From a checkpoint of a small audio captioner.
Model: 13.8M parameters, log mel input, encoder arch densenet, encoder activation relu, encoder depths [5, 5, 15, 5], decoder layers 10, decoder norm layernorm.
Training: muon at rate 0.0096, batches of 64.
Data: trained on synthesized solo parts of chorales (CocoChorales), 7.7 epochs.
Rows from block 16 of the audio encoder, named by matrix and row number. Rows with one number belong to one channel. Each number is 50 + 15 x the weight over its row's rms, rounded and kept within 0 to 99. All counts start at 0. After the name is the row's rms in percent of the matrix's.
# conv1: bottleneck pointwise conv (encoder.blocks.18.conv1.weight, 128x320x1x1, standardized in use), inputs 107-213
# conv2: growth 3x3 conv (encoder.blocks.18.conv2.weight, 32x128x3x3, standardized in use, transposed), outputs 16-31, a 3x3 kernel for each
conv1.66 097:51 57 67 50 65 38 22 68 65 32 50 83 36 78 50 50 63 50 53 26 22 50 37 50 50 39 35 46 50 26 56 67 85 31 40 27 67 50 62 52 50 63 34 59 21 50 56 50 72 31 58 79 50 60 59 64 50 61 67 50 68 60 27 50 50 52 60 39 20 54 57 55 42 43 50 42 27 50 54 72 50 63 50 57 39 50 50 88 72 41 50 59 38 39 54 22 50 36 29 62 74 47 50 50 87 50 45
conv2.66 116:42 41 55 50 61 78 66 50 67 68 39 50 75 50 73 50 33 55 77 50 50 49 56 60 27 33 50 47 53 86 52 42 60 50 45 48 05 74 84 50 19 38 50 44 33 71 65 51 61 46 33 54 50 50 50 50 38 58 50 55 50 58 50 69 57 50 50 59 38 75 62 45 38 36 50 53 50 69 50 23 50 79 50 50 26 24 39 57 82 71 52 56 50 82 83 50 50 52 50 82 62 50 50 50 34 50 63 56 74 45 57 71 33 56 50 57 41 68 65 71 74 23 36 31 34 50 49 50 59 40 75 46 50 31 50 50 51 69 61 46 30 50 28 50
conv1.67 098:59 56 31 30 34 36 32 26 50 61 50 50 38 50 50 61 69 44 50 62 53 50 82 43 50 35 50 76 50 39 46 50 50 24 50 68 50 79 72 63 50 72 25 77 45 50 26 39 86 50 60 57 50 52 50 76 50 50 45 50 68 26 35 50 62 58 30 52 33 45 29 49 43 43 50 75 42 70 43 55 50 50 44 64 65 50 71 22 50 81 50 50 64 60 55 50 19 50 47 43 50 50 67 65 42 50 50
conv2.67 102:50 60 56 50 73 70 50 50 50 58 39 45 56 50 30 50 50 46 50 36 64 24 13 27 40 58 57 06 21 50 50 69 68 50 50 50 19 42 93 53 50 59 29 52 50 41 42 50 69 61 69 50 47 80 37 50 76 50 47 55 64 75 64 50 37 46 26 50 46 50 40 52 50 44 67 50 71 43 62 49 50 44 15 26 57 50 36 60 61 65 50 23 50 42 22 50 28 48 38 41 20 33 69 72 50 51 76 69 50 00 50 52 12 42 69 50 68 52 19 70 61 08 63 30 50 48 51 16 32 50 82 64 50 50 29 37 42 35 55 63 50 56 50 56
conv1.68 097:50 33 50 37 58 50 40 31 50 33 41 44 50 54 60 95 58 37 42 62 26 32 28 50 65 93 46 64 59 59 50 50 40 29 50 71 70 39 79 50 80 64 37 07 61 50 50 50 39 80 55 20 50 30 29 64 36 63 21 85 50 50 26 19 99 50 50 50 50 50 50 47 37 50 41 50 55 34 50 50 43 39 50 50 50 47 35 80 67 50 53 50 74 50 50 50 56 50 50 50 54 35 81 38 50 78 34
conv2.68 098:76 31 58 50 45 50 50 26 51 50 42 79 37 40 76 58 50 50 60 50 25 48 50 50 81 50 53 59 49 60 36 50 50 53 56 70 42 37 42 30 24 50 50 44 50 14 44 50 00 50 50 50 50 50 50 30 68 50 74 50 49 50 50 55 29 68 49 17 50 36 37 50 00 59 84 50 35 71 15 61 74 42 64 55 30 64 50 50 34 50 39 50 50 50 46 72 51 52 50 50 66 50 31 50 47 50 50 50 50 50 37 50 43 50 63 83 54 50 48 43 28 72 50 58 62 40 56 38 44 54 26 50 39 34 54 55 25 41 84 63 62 56 56 50
conv1.69 105:10 50 50 66 71 38 59 59 69 44 50 50 74 50 50 59 70 64 51 57 57 22 31 76 61 72 40 28 67 73 59 68 53 51 50 30 65 44 12 66 13 50 60 55 59 63 50 57 50 50 42 50 48 48 50 33 37 25 38 50 33 43 50 31 50 58 69 77 57 23 50 71 44 37 71 60 50 57 50 50 50 50 57 68 50 53 58 35 58 54 23 66 50 50 50 52 31 40 24 37 53 37 50 60 50 43 74
conv2.69 076:43 36 49 50 74 35 50 31 50 48 39 34 69 26 27 50 14 50 50 31 61 35 50 44 50 67 43 47 47 50 50 50 50 50 68 50 74 62 82 50 70 67 41 50 85 83 50 51 50 41 43 93 72 79 50 50 39 42 50 39 39 59 50 64 27 50 24 73 50 50 46 48 50 54 68 32 18 33 22 29 30 52 26 64 73 42 50 50 50 53 51 71 50 83 50 66 62 41 75 85 85 50 50 39 40 50 50 37 50 52 50 30 45 50 50 51 50 29 47 43 25 68 29 51 27 57 35 50 41 59 50 50 45 24 50 54 36 56 59 46 65 45 50 67
conv1.70 092:63 50 15 62 02 50 50 76 29 06 50 50 66 76 50 47 29 50 50 45 37 51 47 72 30 50 49 50 50 50 50 50 22 10 50 50 38 54 65 50 27 15 61 35 57 68 59 50 50 50 75 47 50 38 36 50 50 50 50 27 47 42 57 69 23 50 50 74 30 50 52 63 36 38 62 68 81 50 23 43 46 37 63 61 34 45 74 50 54 54 56 83 53 57 50 39 51 50 50 50 40 62 26 50 50 50 50
conv2.70 142:50 79 35 50 46 50 39 82 50 25 50 22 56 57 50 66 56 57 48 50 51 60 50 35 57 51 47 80 58 09 50 35 30 21 41 52 80 50 26 89 65 50 66 32 39 57 50 24 64 33 25 84 62 25 39 61 37 22 46 53 50 64 50 73 50 50 60 63 15 50 47 31 63 34 62 62 44 63 50 25 44 31 45 66 50 50 64 50 16 31 51 42 42 37 44 23 50 50 50 64 20 77 50 30 59 59 15 50 50 75 30 28 51 68 31 50 40 72 32 50 50 40 50 63 50 38 68 68 63 50 34 34 77 50 60 51 27 50 46 30 86 57 63 50
conv1.71 105:28 31 61 44 46 69 50 99 34 37 49 30 63 50 50 28 22 29 50 48 55 66 50 61 56 81 46 50 47 50 50 50 20 60 70 50 57 50 65 50 18 64 59 41 40 32 54 46 50 40 50 80 43 62 58 44 50 53 68 63 50 09 54 50 43 74 42 34 50 50 41 35 50 39 50 77 71 85 37 50 50 68 50 54 78 62 42 50 50 48 50 50 64 30 50 56 50 66 50 40 28 24 50 50 62 71 50
conv2.71 101:50 50 48 58 50 50 66 71 38 41 22 54 56 50 33 58 64 53 50 47 69 50 39 50 70 37 86 60 61 50 50 50 58 36 40 32 50 45 22 50 69 67 50 26 13 61 22 50 50 20 39 84 34 50 56 52 80 50 65 39 51 40 74 38 35 77 50 48 27 50 32 50 72 41 85 33 20 50 58 17 50 50 50 45 48 57 50 40 17 50 82 43 70 30 30 50 76 56 79 58 41 60 32 29 58 50 50 39 45 50 50 50 50 56 72 50 50 71 77 78 36 50 49 39 40 23 69 50 50 50 20 30 69 69 50 69 50 50 35 50 50 50 64 34
conv1.72 092:64 73 37 78 50 52 29 75 39 51 53 62 68 61 54 46 71 51 50 50 26 57 89 38 50 68 59 50 63 50 50 50 72 44 40 30 40 50 50 50 50 34 53 50 62 50 53 80 50 50 78 81 49 62 53 77 50 55 51 50 50 18 77 58 57 64 43 68 55 42 69 43 66 31 73 50 50 50 40 56 50 57 56 50 57 50 71 33 50 50 58 46 46 50 50 25 50 70 50 51 76 65 51 50 81 45 90
conv2.72 105:38 50 37 45 50 70 45 48 31 59 31 41 78 36 42 28 29 54 36 25 50 65 33 59 50 36 39 91 50 50 64 38 13 37 42 52 34 50 50 71 50 41 50 62 50 44 50 50 65 53 50 67 92 28 39 50 22 33 54 61 50 42 45 62 38 56 50 28 50 65 25 23 50 35 50 54 66 50 50 08 30 60 50 47 50 37 76 50 37 48 37 23 50 50 38 77 50 50 51 55 50 71 59 43 50 48 43 64 60 50 42 57 48 31 57 35 32 74 30 50 66 30 40 50 58 43 28 36 86 52 72 49 24 33 67 44 24 26 50 50 67 45 46 21
conv1.73 105:50 50 68 63 50 50 50 50 50 50 36 37 65 62 35 50 50 29 65 42 61 19 50 44 57 26 34 36 87 35 23 50 50 70 29 33 73 59 50 40 35 53 61 81 49 50 58 52 59 73 56 29 59 50 32 53 64 34 31 56 50 45 47 65 50 27 52 56 59 50 71 28 21 49 42 50 31 79 50 76 61 76 50 30 50 43 44 61 33 50 40 50 47 40 50 69 50 34 54 70 50 28 31 50 50 50 22
conv2.73 087:27 25 50 28 50 16 36 50 41 67 50 50 50 50 50 50 26 50 19 57 75 36 50 66 59 45 49 66 66 66 16 44 41 68 65 63 65 50 41 67 50 36 46 50 50 57 50 50 49 38 50 69 44 35 28 47 50 50 68 59 10 50 15 19 48 38 71 50 50 22 31 50 50 50 50 50 34 45 82 30 42 73 53 69 23 20 48 61 50 50 71 50 66 80 50 58 44 65 50 50 46 52 38 50 64 28 50 56 66 79 46 73 50 38 50 50 50 50 61 84 52 50 50 81 50 82 75 58 68 51 55 64 32 27 50 45 50 75 36 63 50 50 75 75
conv1.74 103:26 75 50 71 51 50 58 88 46 54 51 56 41 50 38 50 50 48 50 61 50 14 67 77 47 47 68 37 24 24 50 50 67 60 50 50 50 41 53 48 38 33 48 35 14 09 50 35 58 84 70 24 45 78 35 50 69 13 33 37 50 46 69 46 35 36 29 50 52 69 50 60 36 54 74 41 44 50 23 33 50 44 40 82 51 58 50 50 31 37 31 76 64 44 52 38 43 83 48 72 51 72 50 61 48 74 50
conv2.74 097:37 73 50 39 46 29 50 91 14 56 76 84 57 76 50 62 43 49 58 28 86 78 50 81 50 54 99 50 25 66 50 63 52 50 50 50 55 50 50 38 50 38 30 50 21 36 50 50 50 50 40 71 40 56 54 18 37 50 60 50 56 50 41 66 50 50 39 68 50 50 37 33 93 51 50 50 50 76 88 50 44 50 57 65 27 50 34 50 30 50 50 66 50 51 60 50 45 50 54 42 50 50 50 50 56 50 50 31 57 50 27 72 50 50 50 41 16 65 45 40 53 50 50 65 50 69 59 65 50 48 42 71 53 38 56 24 50 50 50 37 59 30 54 60
conv1.75 094:50 63 25 70 70 25 32 50 99 41 71 50 53 51 40 29 32 45 50 55 50 50 53 75 28 70 45 57 10 50 44 58 50 38 31 66 47 38 57 28 50 66 53 50 55 53 58 45 60 50 33 44 50 31 54 53 50 27 50 38 66 37 51 50 50 50 57 62 50 50 50 67 34 18 50 67 50 45 45 50 22 41 52 57 36 66 49 51 35 27 71 25 83 37 50 50 16 50 50 78 58 41 49 50 50 37 62
conv2.75 113:35 71 50 52 60 50 41 24 58 77 38 63 50 57 61 46 50 49 37 45 60 38 17 43 50 44 50 24 12 52 32 32 80 59 68 50 52 50 69 50 74 65 50 29 62 67 50 50 43 48 50 55 32 50 50 81 50 38 50 54 45 50 50 39 54 50 64 50 62 50 50 26 72 67 67 50 16 64 43 83 65 33 50 70 59 71 50 19 50 50 82 50 56 50 39 59 50 42 50 59 61 34 70 79 56 50 69 28 85 40 45 59 50 55 50 22 54 23 50 51 50 64 69 50 61 65 74 50 36 50 53 50 36 50 50 50 73 39 50 44 50 50 58 68
conv1.76 093:33 50 76 35 40 50 51 52 28 15 54 50 45 48 64 74 50 46 50 28 50 41 40 50 50 54 50 50 22 61 34 42 76 50 69 36 50 20 68 34 42 50 48 50 63 41 50 50 50 32 46 25 19 36 45 38 37 41 50 51 50 48 73 35 74 42 39 50 78 59 47 94 32 50 16 28 50 44 50 52 50 78 50 71 53 50 50 58 47 50 50 50 50 50 52 50 75 53 62 30 50 99 43 79 50 53 62
conv2.76 110:72 50 36 54 51 30 77 61 49 50 50 62 67 50 52 63 38 38 50 27 50 51 26 63 50 37 41 50 50 36 51 50 50 31 32 63 67 50 39 65 32 36 32 34 29 44 34 73 57 57 23 65 79 50 46 33 50 82 50 63 47 24 38 90 50 38 36 50 19 89 56 60 60 72 69 72 36 60 30 42 50 50 50 53 25 50 50 58 50 33 50 58 69 38 47 50 45 67 50 50 34 89 23 18 57 36 34 68 59 40 18 50 35 50 38 38 11 73 30 39 79 50 16 67 42 50 50 50 50 50 50 43 52 41 39 40 29 50 59 59 82 56 50 31
conv1.77 098:47 50 74 62 29 50 50 30 30 19 50 50 50 52 40 40 73 34 50 77 20 50 55 60 50 48 40 50 72 46 50 60 53 50 12 66 76 56 45 45 50 78 61 56 53 33 18 50 50 26 38 82 64 30 42 80 50 50 45 81 30 50 50 50 97 46 56 50 50 32 47 42 72 27 27 29 43 55 42 39 57 50 45 59 36 28 50 58 50 46 45 92 16 52 42 33 50 50 56 50 49 60 57 50 78 34 77
conv2.77 098:67 50 61 50 81 74 66 29 50 63 37 36 50 50 29 76 43 59 50 21 67 28 11 71 42 60 68 15 50 50 50 50 50 50 66 65 43 80 71 49 50 50 24 50 50 50 62 50 64 46 30 34 31 31 56 50 57 50 50 50 50 50 50 59 50 63 32 21 38 50 50 60 50 50 50 50 67 50 57 50 50 50 38 50 72 50 45 49 64 50 50 50 56 39 15 71 50 85 57 49 36 27 62 46 50 79 90 60 51 18 49 71 40 57 36 30 39 50 28 54 89 19 50 44 43 50 48 36 49 58 68 50 25 30 38 28 47 27 34 62 47 31 55 32
conv1.78 095:40 31 50 33 56 18 50 63 32 50 57 67 67 66 38 23 50 50 50 21 32 50 76 57 58 22 72 50 50 50 83 50 31 40 19 18 50 50 50 37 50 32 73 48 58 50 96 40 51 50 70 56 50 78 35 66 50 50 42 56 51 58 56 43 39 66 85 50 50 48 50 47 50 58 50 56 54 35 50 32 37 50 48 16 38 36 49 43 50 43 49 68 39 64 56 58 50 73 52 50 50 24 19 42 54 13 57
conv2.78 083:50 52 29 50 50 50 42 71 38 50 18 50 61 51 50 59 50 39 96 83 50 81 62 50 61 50 64 63 50 51 50 41 50 34 64 55 77 47 42 66 50 50 50 50 50 75 50 41 99 62 50 72 50 50 52 59 50 50 26 69 85 62 50 70 68 82 50 50 50 50 30 41 60 29 50 50 64 61 38 34 48 50 19 69 67 43 80 50 50 65 27 44 44 19 33 38 50 32 42 50 50 75 48 68 67 45 43 39 65 50 50 38 50 34 50 74 37 63 55 50 78 50 50 53 26 64 50 71 70 35 50 41 50 66 74 75 53 23 41 19 13 50 50 50
conv1.79 101:47 41 64 47 71 41 73 50 44 50 80 57 50 50 36 50 52 80 50 42 52 02 49 47 59 50 50 36 18 50 48 50 50 45 54 50 27 29 50 73 44 59 32 32 67 78 75 92 62 30 13 50 50 66 40 50 54 71 56 50 50 40 55 39 30 85 73 63 13 45 30 68 40 50 69 50 34 29 41 39 65 60 53 28 74 38 50 20 62 35 50 63 33 50 29 31 41 50 50 50 30 50 34 16 50 64 72
conv2.79 091:50 26 27 50 50 44 36 30 50 50 62 29 60 50 60 50 58 34 63 30 86 47 50 20 50 58 76 41 39 50 50 43 31 50 45 56 50 06 38 41 51 50 47 33 82 50 50 50 50 60 50 59 69 74 33 50 62 32 40 50 49 63 50 50 36 47 50 26 50 60 55 67 34 63 76 53 63 86 44 31 51 52 26 52 56 35 50 66 61 41 20 19 50 51 50 60 50 50 38 30 50 50 23 49 50 34 36 50 65 44 65 20 35 50 62 63 47 32 50 39 50 60 50 39 50 50 34 41 50 66 50 49 50 50 50 75 53 50 21 06 07 74 50 50
conv1.80 092:45 50 53 26 37 26 50 50 34 83 50 44 73 72 63 50 00 44 56 59 50 29 62 30 48 50 50 52 87 57 17 53 82 50 53 64 54 25 50 50 46 39 50 56 30 62 77 50 15 36 45 58 59 25 58 70 50 51 36 62 44 58 50 43 76 50 57 57 64 42 38 50 50 46 74 50 50 26 25 70 50 50 50 33 37 50 50 50 70 50 39 75 28 74 54 50 40 48 50 33 54 50 50 53 50 50 33
conv2.80 108:39 54 54 67 39 28 50 26 50 50 39 50 50 54 49 68 32 50 50 28 41 55 50 61 44 58 66 30 42 48 50 47 45 50 52 53 50 50 60 44 50 41 50 56 45 17 60 50 31 43 50 23 50 55 50 77 50 50 42 61 19 31 26 57 54 50 50 35 56 27 54 50 45 17 45 50 50 79 60 46 50 77 50 33 50 67 47 78 50 50 05 05 03 26 11 23 50 50 20 44 50 50 63 32 67 78 50 68 49 36 50 65 55 53 19 22 44 50 45 50 39 50 71 27 49 55 45 62 50 62 53 47 50 36 52 50 37 57 50 40 51 64 40 36
conv1.81 106:62 37 06 50 43 50 41 20 50 63 50 50 50 25 50 71 13 65 50 26 65 50 50 29 60 47 47 50 61 39 46 66 50 44 44 59 50 72 34 67 36 50 50 77 50 58 50 44 50 50 70 34 55 50 64 47 62 50 50 50 63 29 73 49 34 48 53 69 44 34 38 50 64 39 83 52 47 43 30 73 45 17 50 55 81 40 62 28 64 31 50 50 80 42 43 48 67 50 44 34 16 47 56 50 82 64 50
conv2.81 103:40 50 39 80 69 69 42 17 45 68 47 50 37 38 15 32 56 64 50 16 38 61 72 60 50 52 38 50 50 53 50 50 56 50 17 50 62 37 71 50 50 65 50 54 48 50 77 59 65 44 50 33 50 57 67 75 32 50 75 71 70 55 50 16 29 36 70 52 62 85 70 77 45 38 49 30 50 56 50 40 50 93 50 65 50 38 37 59 50 50 77 64 62 80 64 50 39 32 30 36 45 50 50 63 43 32 50 50 64 45 50 50 44 40 70 66 67 61 39 50 43 50 52 50 18 46 15 22 17 29 42 67 35 26 33 61 50 35 50 46 30 50 34 48
conv1.82 103:47 60 50 50 49 24 42 36 35 37 60 45 49 38 41 35 36 38 50 26 50 50 46 50 32 50 56 20 36 65 64 71 46 50 69 50 58 19 50 71 35 51 69 82 50 50 57 50 00 26 50 50 50 28 35 40 53 50 39 64 50 31 24 34 54 49 64 61 59 28 57 47 49 34 50 50 50 65 20 61 66 50 76 55 50 34 78 50 40 50 49 86 77 68 69 41 50 60 52 18 73 61 29 44 50 50 54
conv2.82 077:50 50 50 76 50 60 50 28 42 48 76 46 50 24 50 44 60 40 58 49 62 69 70 31 50 99 50 77 99 50 29 57 67 64 70 50 33 23 27 47 74 50 17 42 56 50 57 50 50 50 41 50 50 42 81 59 57 80 50 50 50 50 47 63 64 69 56 85 73 55 50 50 48 96 32 50 81 35 43 75 54 60 50 69 66 28 43 58 30 38 56 50 56 21 50 29 18 28 50 43 50 50 50 34 67 56 31 43 56 40 50 59 50 53 65 50 61 35 65 65 55 30 49 50 28 59 43 66 22 40 50 24 51 51 50 39 39 80 28 10 56 58 37 63
conv1.83 111:46 50 37 50 34 50 43 41 35 51 51 78 94 53 50 60 66 50 39 83 57 45 19 57 65 23 61 50 42 46 72 67 68 50 50 62 50 50 22 58 27 35 50 88 41 67 50 51 66 92 67 48 85 55 68 22 50 54 50 56 40 25 49 28 50 39 73 50 32 39 50 50 43 34 25 32 27 26 50 72 50 62 50 50 28 82 50 50 50 63 32 50 50 77 55 32 44 50 17 65 23 84 50 20 54 62 50
conv2.83 087:26 30 50 64 70 62 28 50 50 50 50 65 26 50 27 13 26 43 30 47 71 50 50 32 29 31 23 50 50 50 50 50 45 43 50 60 50 38 57 49 26 50 44 37 50 69 55 50 37 49 13 75 54 50 30 50 36 50 50 60 32 29 21 60 44 53 49 50 50 37 58 38 98 41 85 78 26 99 74 30 84 50 66 50 24 45 50 50 50 37 40 61 49 73 74 72 63 43 56 41 50 65 50 50 50 42 30 50 74 50 50 27 50 23 50 50 60 50 50 64 81 38 75 57 27 50 56 33 61 50 50 71 50 50 50 25 50 32 32 72 74 50 54 50
conv1.84 107:35 50 50 54 30 46 37 65 19 50 35 68 30 50 41 35 71 76 66 90 50 56 30 43 41 50 62 50 24 50 50 53 71 38 41 50 32 68 50 32 50 45 57 23 41 46 50 74 50 50 50 74 34 42 63 38 38 31 50 40 61 50 41 52 50 55 50 66 50 40 50 31 48 51 49 30 38 50 24 29 43 49 67 73 47 50 55 34 50 51 31 50 40 68 71 50 43 79 65 41 36 50 74 50 37 50 50
conv2.84 097:40 91 50 54 65 36 50 50 38 50 27 28 45 45 50 53 67 59 39 48 73 50 50 50 50 53 50 26 50 50 27 48 35 61 61 61 54 69 56 35 48 27 25 66 26 40 42 15 63 42 30 50 47 26 76 31 81 21 50 78 55 50 63 40 29 35 22 60 67 56 50 25 74 48 60 50 45 56 50 69 48 50 32 27 37 50 50 62 84 73 56 70 68 38 32 50 67 72 54 67 63 15 50 44 19 75 94 58 49 50 50 50 41 50 38 50 52 50 50 43 41 50 50 50 67 40 32 40 63 27 50 41 48 50 76 43 58 43 28 50 50 36 50 50
conv1.85 096:50 44 15 56 50 78 50 43 50 50 50 50 90 50 27 59 22 47 71 60 79 72 50 50 81 50 37 19 51 50 32 68 50 30 50 34 50 50 39 50 50 80 30 50 36 23 50 50 24 78 76 50 54 50 37 36 50 54 50 60 49 50 56 50 59 23 50 41 36 36 63 26 50 50 62 50 65 88 50 28 61 30 66 31 37 24 50 81 26 49 60 54 57 52 50 50 50 50 39 50 71 49 76 41 50 26 44
conv2.85 098:63 50 50 68 45 58 50 50 65 58 56 47 32 62 34 77 86 50 50 50 53 38 50 74 31 38 52 50 60 50 23 36 50 66 50 50 61 16 13 75 60 50 50 31 46 71 66 52 60 50 50 50 50 50 50 43 28 67 77 75 65 14 50 50 50 13 83 57 27 28 27 27 58 79 38 50 38 35 72 57 57 50 69 76 50 50 57 48 34 50 50 68 50 43 31 13 66 71 78 50 50 60 55 65 50 29 07 50 68 61 50 60 42 50 45 34 66 72 50 50 37 50 57 50 50 50 73 50 43 44 50 37 50 50 81 50 75 50 52 73 73 50 68 65
conv1.86 102:50 50 60 50 50 66 50 40 50 76 50 52 60 50 54 18 42 41 22 67 41 32 41 50 42 99 58 24 27 41 72 98 18 50 54 50 39 38 50 35 56 71 30 78 42 50 65 71 50 72 65 50 50 50 71 72 63 35 50 63 58 50 50 29 50 50 49 50 49 47 50 34 50 36 87 47 30 50 73 29 87 56 45 27 50 26 51 56 52 50 26 48 65 50 39 50 21 50 52 50 56 30 63 50 50 57 33
conv2.86 100:41 26 21 49 50 76 42 50 56 50 50 50 19 50 55 68 72 50 50 61 27 50 62 34 18 56 26 50 44 61 48 36 50 50 50 34 42 50 82 26 49 44 50 69 50 50 26 31 54 31 50 52 25 29 61 50 41 38 50 41 50 46 56 29 50 30 50 44 44 55 60 71 60 44 46 50 50 71 52 50 67 27 34 25 52 59 50 37 50 28 50 40 46 69 41 40 72 66 50 53 40 43 64 50 45 93 93 50 65 18 53 70 86 74 58 27 53 24 54 66 46 57 60 34 72 50 35 50 50 38 50 44 26 22 50 50 75 38 50 44 50 55 36 34
conv1.87 105:51 71 41 32 50 90 50 33 60 55 50 31 69 50 54 63 58 55 50 50 50 70 23 30 75 70 50 50 50 60 56 50 51 43 69 62 50 50 74 35 53 50 50 50 50 99 41 50 49 58 30 29 37 31 54 66 47 50 50 40 50 65 13 54 47 75 50 35 50 29 44 26 30 63 34 57 45 50 68 72 58 50 48 34 49 29 59 31 31 35 54 44 50 36 53 32 50 42 58 40 66 50 61 56 33 55 15
conv2.87 081:60 70 70 50 50 68 32 50 50 50 32 55 74 42 50 69 28 50 44 48 50 50 53 50 50 33 44 19 40 50 73 32 50 45 62 78 50 26 55 36 23 51 46 45 28 31 50 13 61 50 50 50 74 50 58 50 50 50 50 61 30 74 50 51 50 39 32 50 50 17 24 36 78 50 50 50 50 50 50 72 56 26 62 50 34 12 50 21 47 50 50 47 50 48 50 23 64 66 77 65 31 50 50 53 28 73 68 50 30 50 56 81 50 50 60 64 77 30 50 26 41 50 50 50 73 33 33 50 68 50 42 66 50 50 59 71 79 38 74 66 50 60 51 34
conv1.88 101:25 76 53 54 50 52 46 69 36 68 50 50 50 01 50 63 59 29 41 50 50 32 71 50 40 24 66 48 62 50 66 50 67 49 62 28 50 57 43 64 40 66 39 50 50 50 38 50 54 13 50 50 50 33 50 27 50 50 50 52 60 50 24 45 48 73 65 56 86 50 69 46 78 50 50 50 46 50 23 78 50 49 70 50 00 19 78 58 60 50 58 59 58 69 70 50 50 50 68 58 65 65 61 65 31 47 38
conv2.88 115:50 34 50 74 53 57 66 53 46 42 50 50 69 55 48 52 43 38 64 60 92 50 34 50 50 50 77 42 71 95 45 50 52 50 58 50 11 39 70 72 46 62 50 38 43 20 31 87 19 41 69 40 55 59 50 69 36 41 48 29 65 68 44 62 59 50 07 45 57 50 59 43 53 25 50 24 62 52 30 32 50 50 40 48 47 52 43 59 66 46 38 30 37 26 50 76 31 34 50 48 50 66 64 50 50 50 58 90 50 27 56 50 37 45 69 64 66 50 36 46 95 38 50 50 32 60 27 65 67 50 78 50 50 68 39 50 41 55 22 47 66 48 44 46
conv1.89 098:74 73 49 50 50 42 26 38 50 66 56 56 27 75 51 46 50 79 50 50 99 43 51 88 37 50 39 37 74 38 43 50 50 21 23 50 77 50 50 40 78 19 50 50 78 50 51 63 50 43 39 50 50 65 38 52 50 72 53 69 50 50 66 50 38 50 54 68 33 65 50 29 54 50 71 50 84 61 50 71 50 45 50 74 59 50 96 48 50 38 50 21 50 54 76 50 54 50 50 50 50 50 49 50 34 56 62
conv2.89 094:50 54 32 50 51 64 23 50 34 59 36 29 50 25 57 50 50 56 50 29 89 59 50 50 74 74 50 50 59 67 50 50 50 50 69 70 50 39 50 58 50 50 50 62 78 50 83 50 41 93 29 21 37 52 64 77 50 30 50 64 43 63 50 51 50 50 56 31 41 60 62 75 40 41 21 69 42 30 32 38 10 50 50 26 94 47 76 63 50 34 53 50 60 25 21 46 50 50 50 40 39 49 69 29 66 56 50 65 35 32 32 68 55 59 50 31 53 79 30 43 37 24 33 72 62 89 50 44 47 50 20 58 67 41 59 50 37 66 57 60 50 50 30 63
conv1.90 097:16 50 51 64 70 50 50 30 90 50 60 64 17 50 50 70 71 21 64 50 56 73 61 54 50 50 27 50 50 59 46 45 50 64 54 32 52 73 50 19 50 28 79 50 50 50 42 50 50 59 46 50 50 87 65 72 40 50 50 29 67 30 67 41 62 50 50 62 50 68 71 50 29 50 60 25 81 27 50 50 37 50 42 56 45 50 50 28 50 33 54 50 34 49 29 50 38 38 69 49 50 50 57 65 68 50 69
conv2.90 116:50 50 50 50 77 69 75 50 62 89 50 50 50 24 50 50 50 49 63 50 36 50 19 25 35 42 28 26 18 41 43 42 83 50 50 42 49 70 75 46 69 69 50 33 50 73 61 25 75 50 50 32 61 71 50 81 50 37 47 42 50 50 45 19 47 50 74 72 31 45 46 40 50 50 76 55 50 41 22 67 71 33 33 50 72 48 73 34 34 31 50 50 54 64 32 37 50 50 59 52 66 38 61 63 61 64 78 59 54 37 50 57 50 50 38 32 50 76 32 64 50 34 50 68 70 69 81 45 18 82 39 50 40 50 34 32 62 50 59 53 39 34 36 48
conv1.91 104:60 24 66 67 43 54 32 50 50 32 27 50 73 68 41 13 38 50 66 50 46 71 50 73 50 61 50 35 69 67 38 62 65 54 37 50 75 50 49 84 28 48 79 85 87 25 47 32 28 50 87 55 68 41 50 50 49 38 50 50 48 52 50 46 71 50 41 76 50 50 52 50 31 62 50 92 32 80 50 91 62 50 52 59 50 69 50 50 54 50 50 50 34 50 39 50 71 22 31 50 34 59 77 66 59 50 15
conv2.91 080:50 50 50 36 13 20 27 40 50 08 50 50 22 48 50 64 41 68 50 86 50 50 83 60 56 68 50 69 50 50 33 50 50 50 54 50 50 53 60 50 50 31 49 50 20 50 47 50 50 62 46 36 28 36 87 51 18 58 50 25 70 50 28 50 53 50 52 50 49 49 50 50 69 50 50 52 50 50 38 32 45 50 70 62 36 50 44 73 38 59 34 78 25 78 61 19 39 50 50 35 27 82 67 48 66 37 51 68 50 50 50 50 50 56 61 64 39 50 50 46 58 45 50 50 21 50 42 28 50 73 31 50 50 40 50 65 68 50 64 47 50 51 50 39
conv1.92 098:37 50 50 29 20 42 50 28 50 35 33 66 50 62 29 50 92 50 50 50 37 66 45 27 53 23 50 54 54 50 50 96 39 50 30 67 26 31 37 50 50 50 91 24 50 50 66 50 50 17 48 43 50 50 50 46 43 50 70 50 43 50 50 50 44 50 50 72 42 38 50 99 50 54 44 62 24 50 79 50 68 50 44 32 54 41 36 42 50 86 50 50 50 50 50 55 59 56 68 44 24 72 53 61 50 28 50
conv2.92 104:88 50 50 50 50 37 50 80 59 50 69 54 50 33 50 73 60 62 56 50 50 37 50 51 65 50 43 37 65 51 68 33 50 35 66 65 39 50 47 50 50 34 63 70 68 79 59 50 49 68 50 50 46 25 51 60 50 63 50 69 51 85 50 50 65 25 50 50 50 79 50 33 47 12 50 50 59 32 37 47 50 77 50 59 25 83 59 62 50 46 50 50 50 50 44 58 50 50 50 70 27 50 58 50 64 76 51 72 50 62 72 62 62 54 38 74 41 56 64 50 59 59 57 50 79 34 33 50 97 45 49 50 41 40 81 50 50 89 57 28 81 37 50 50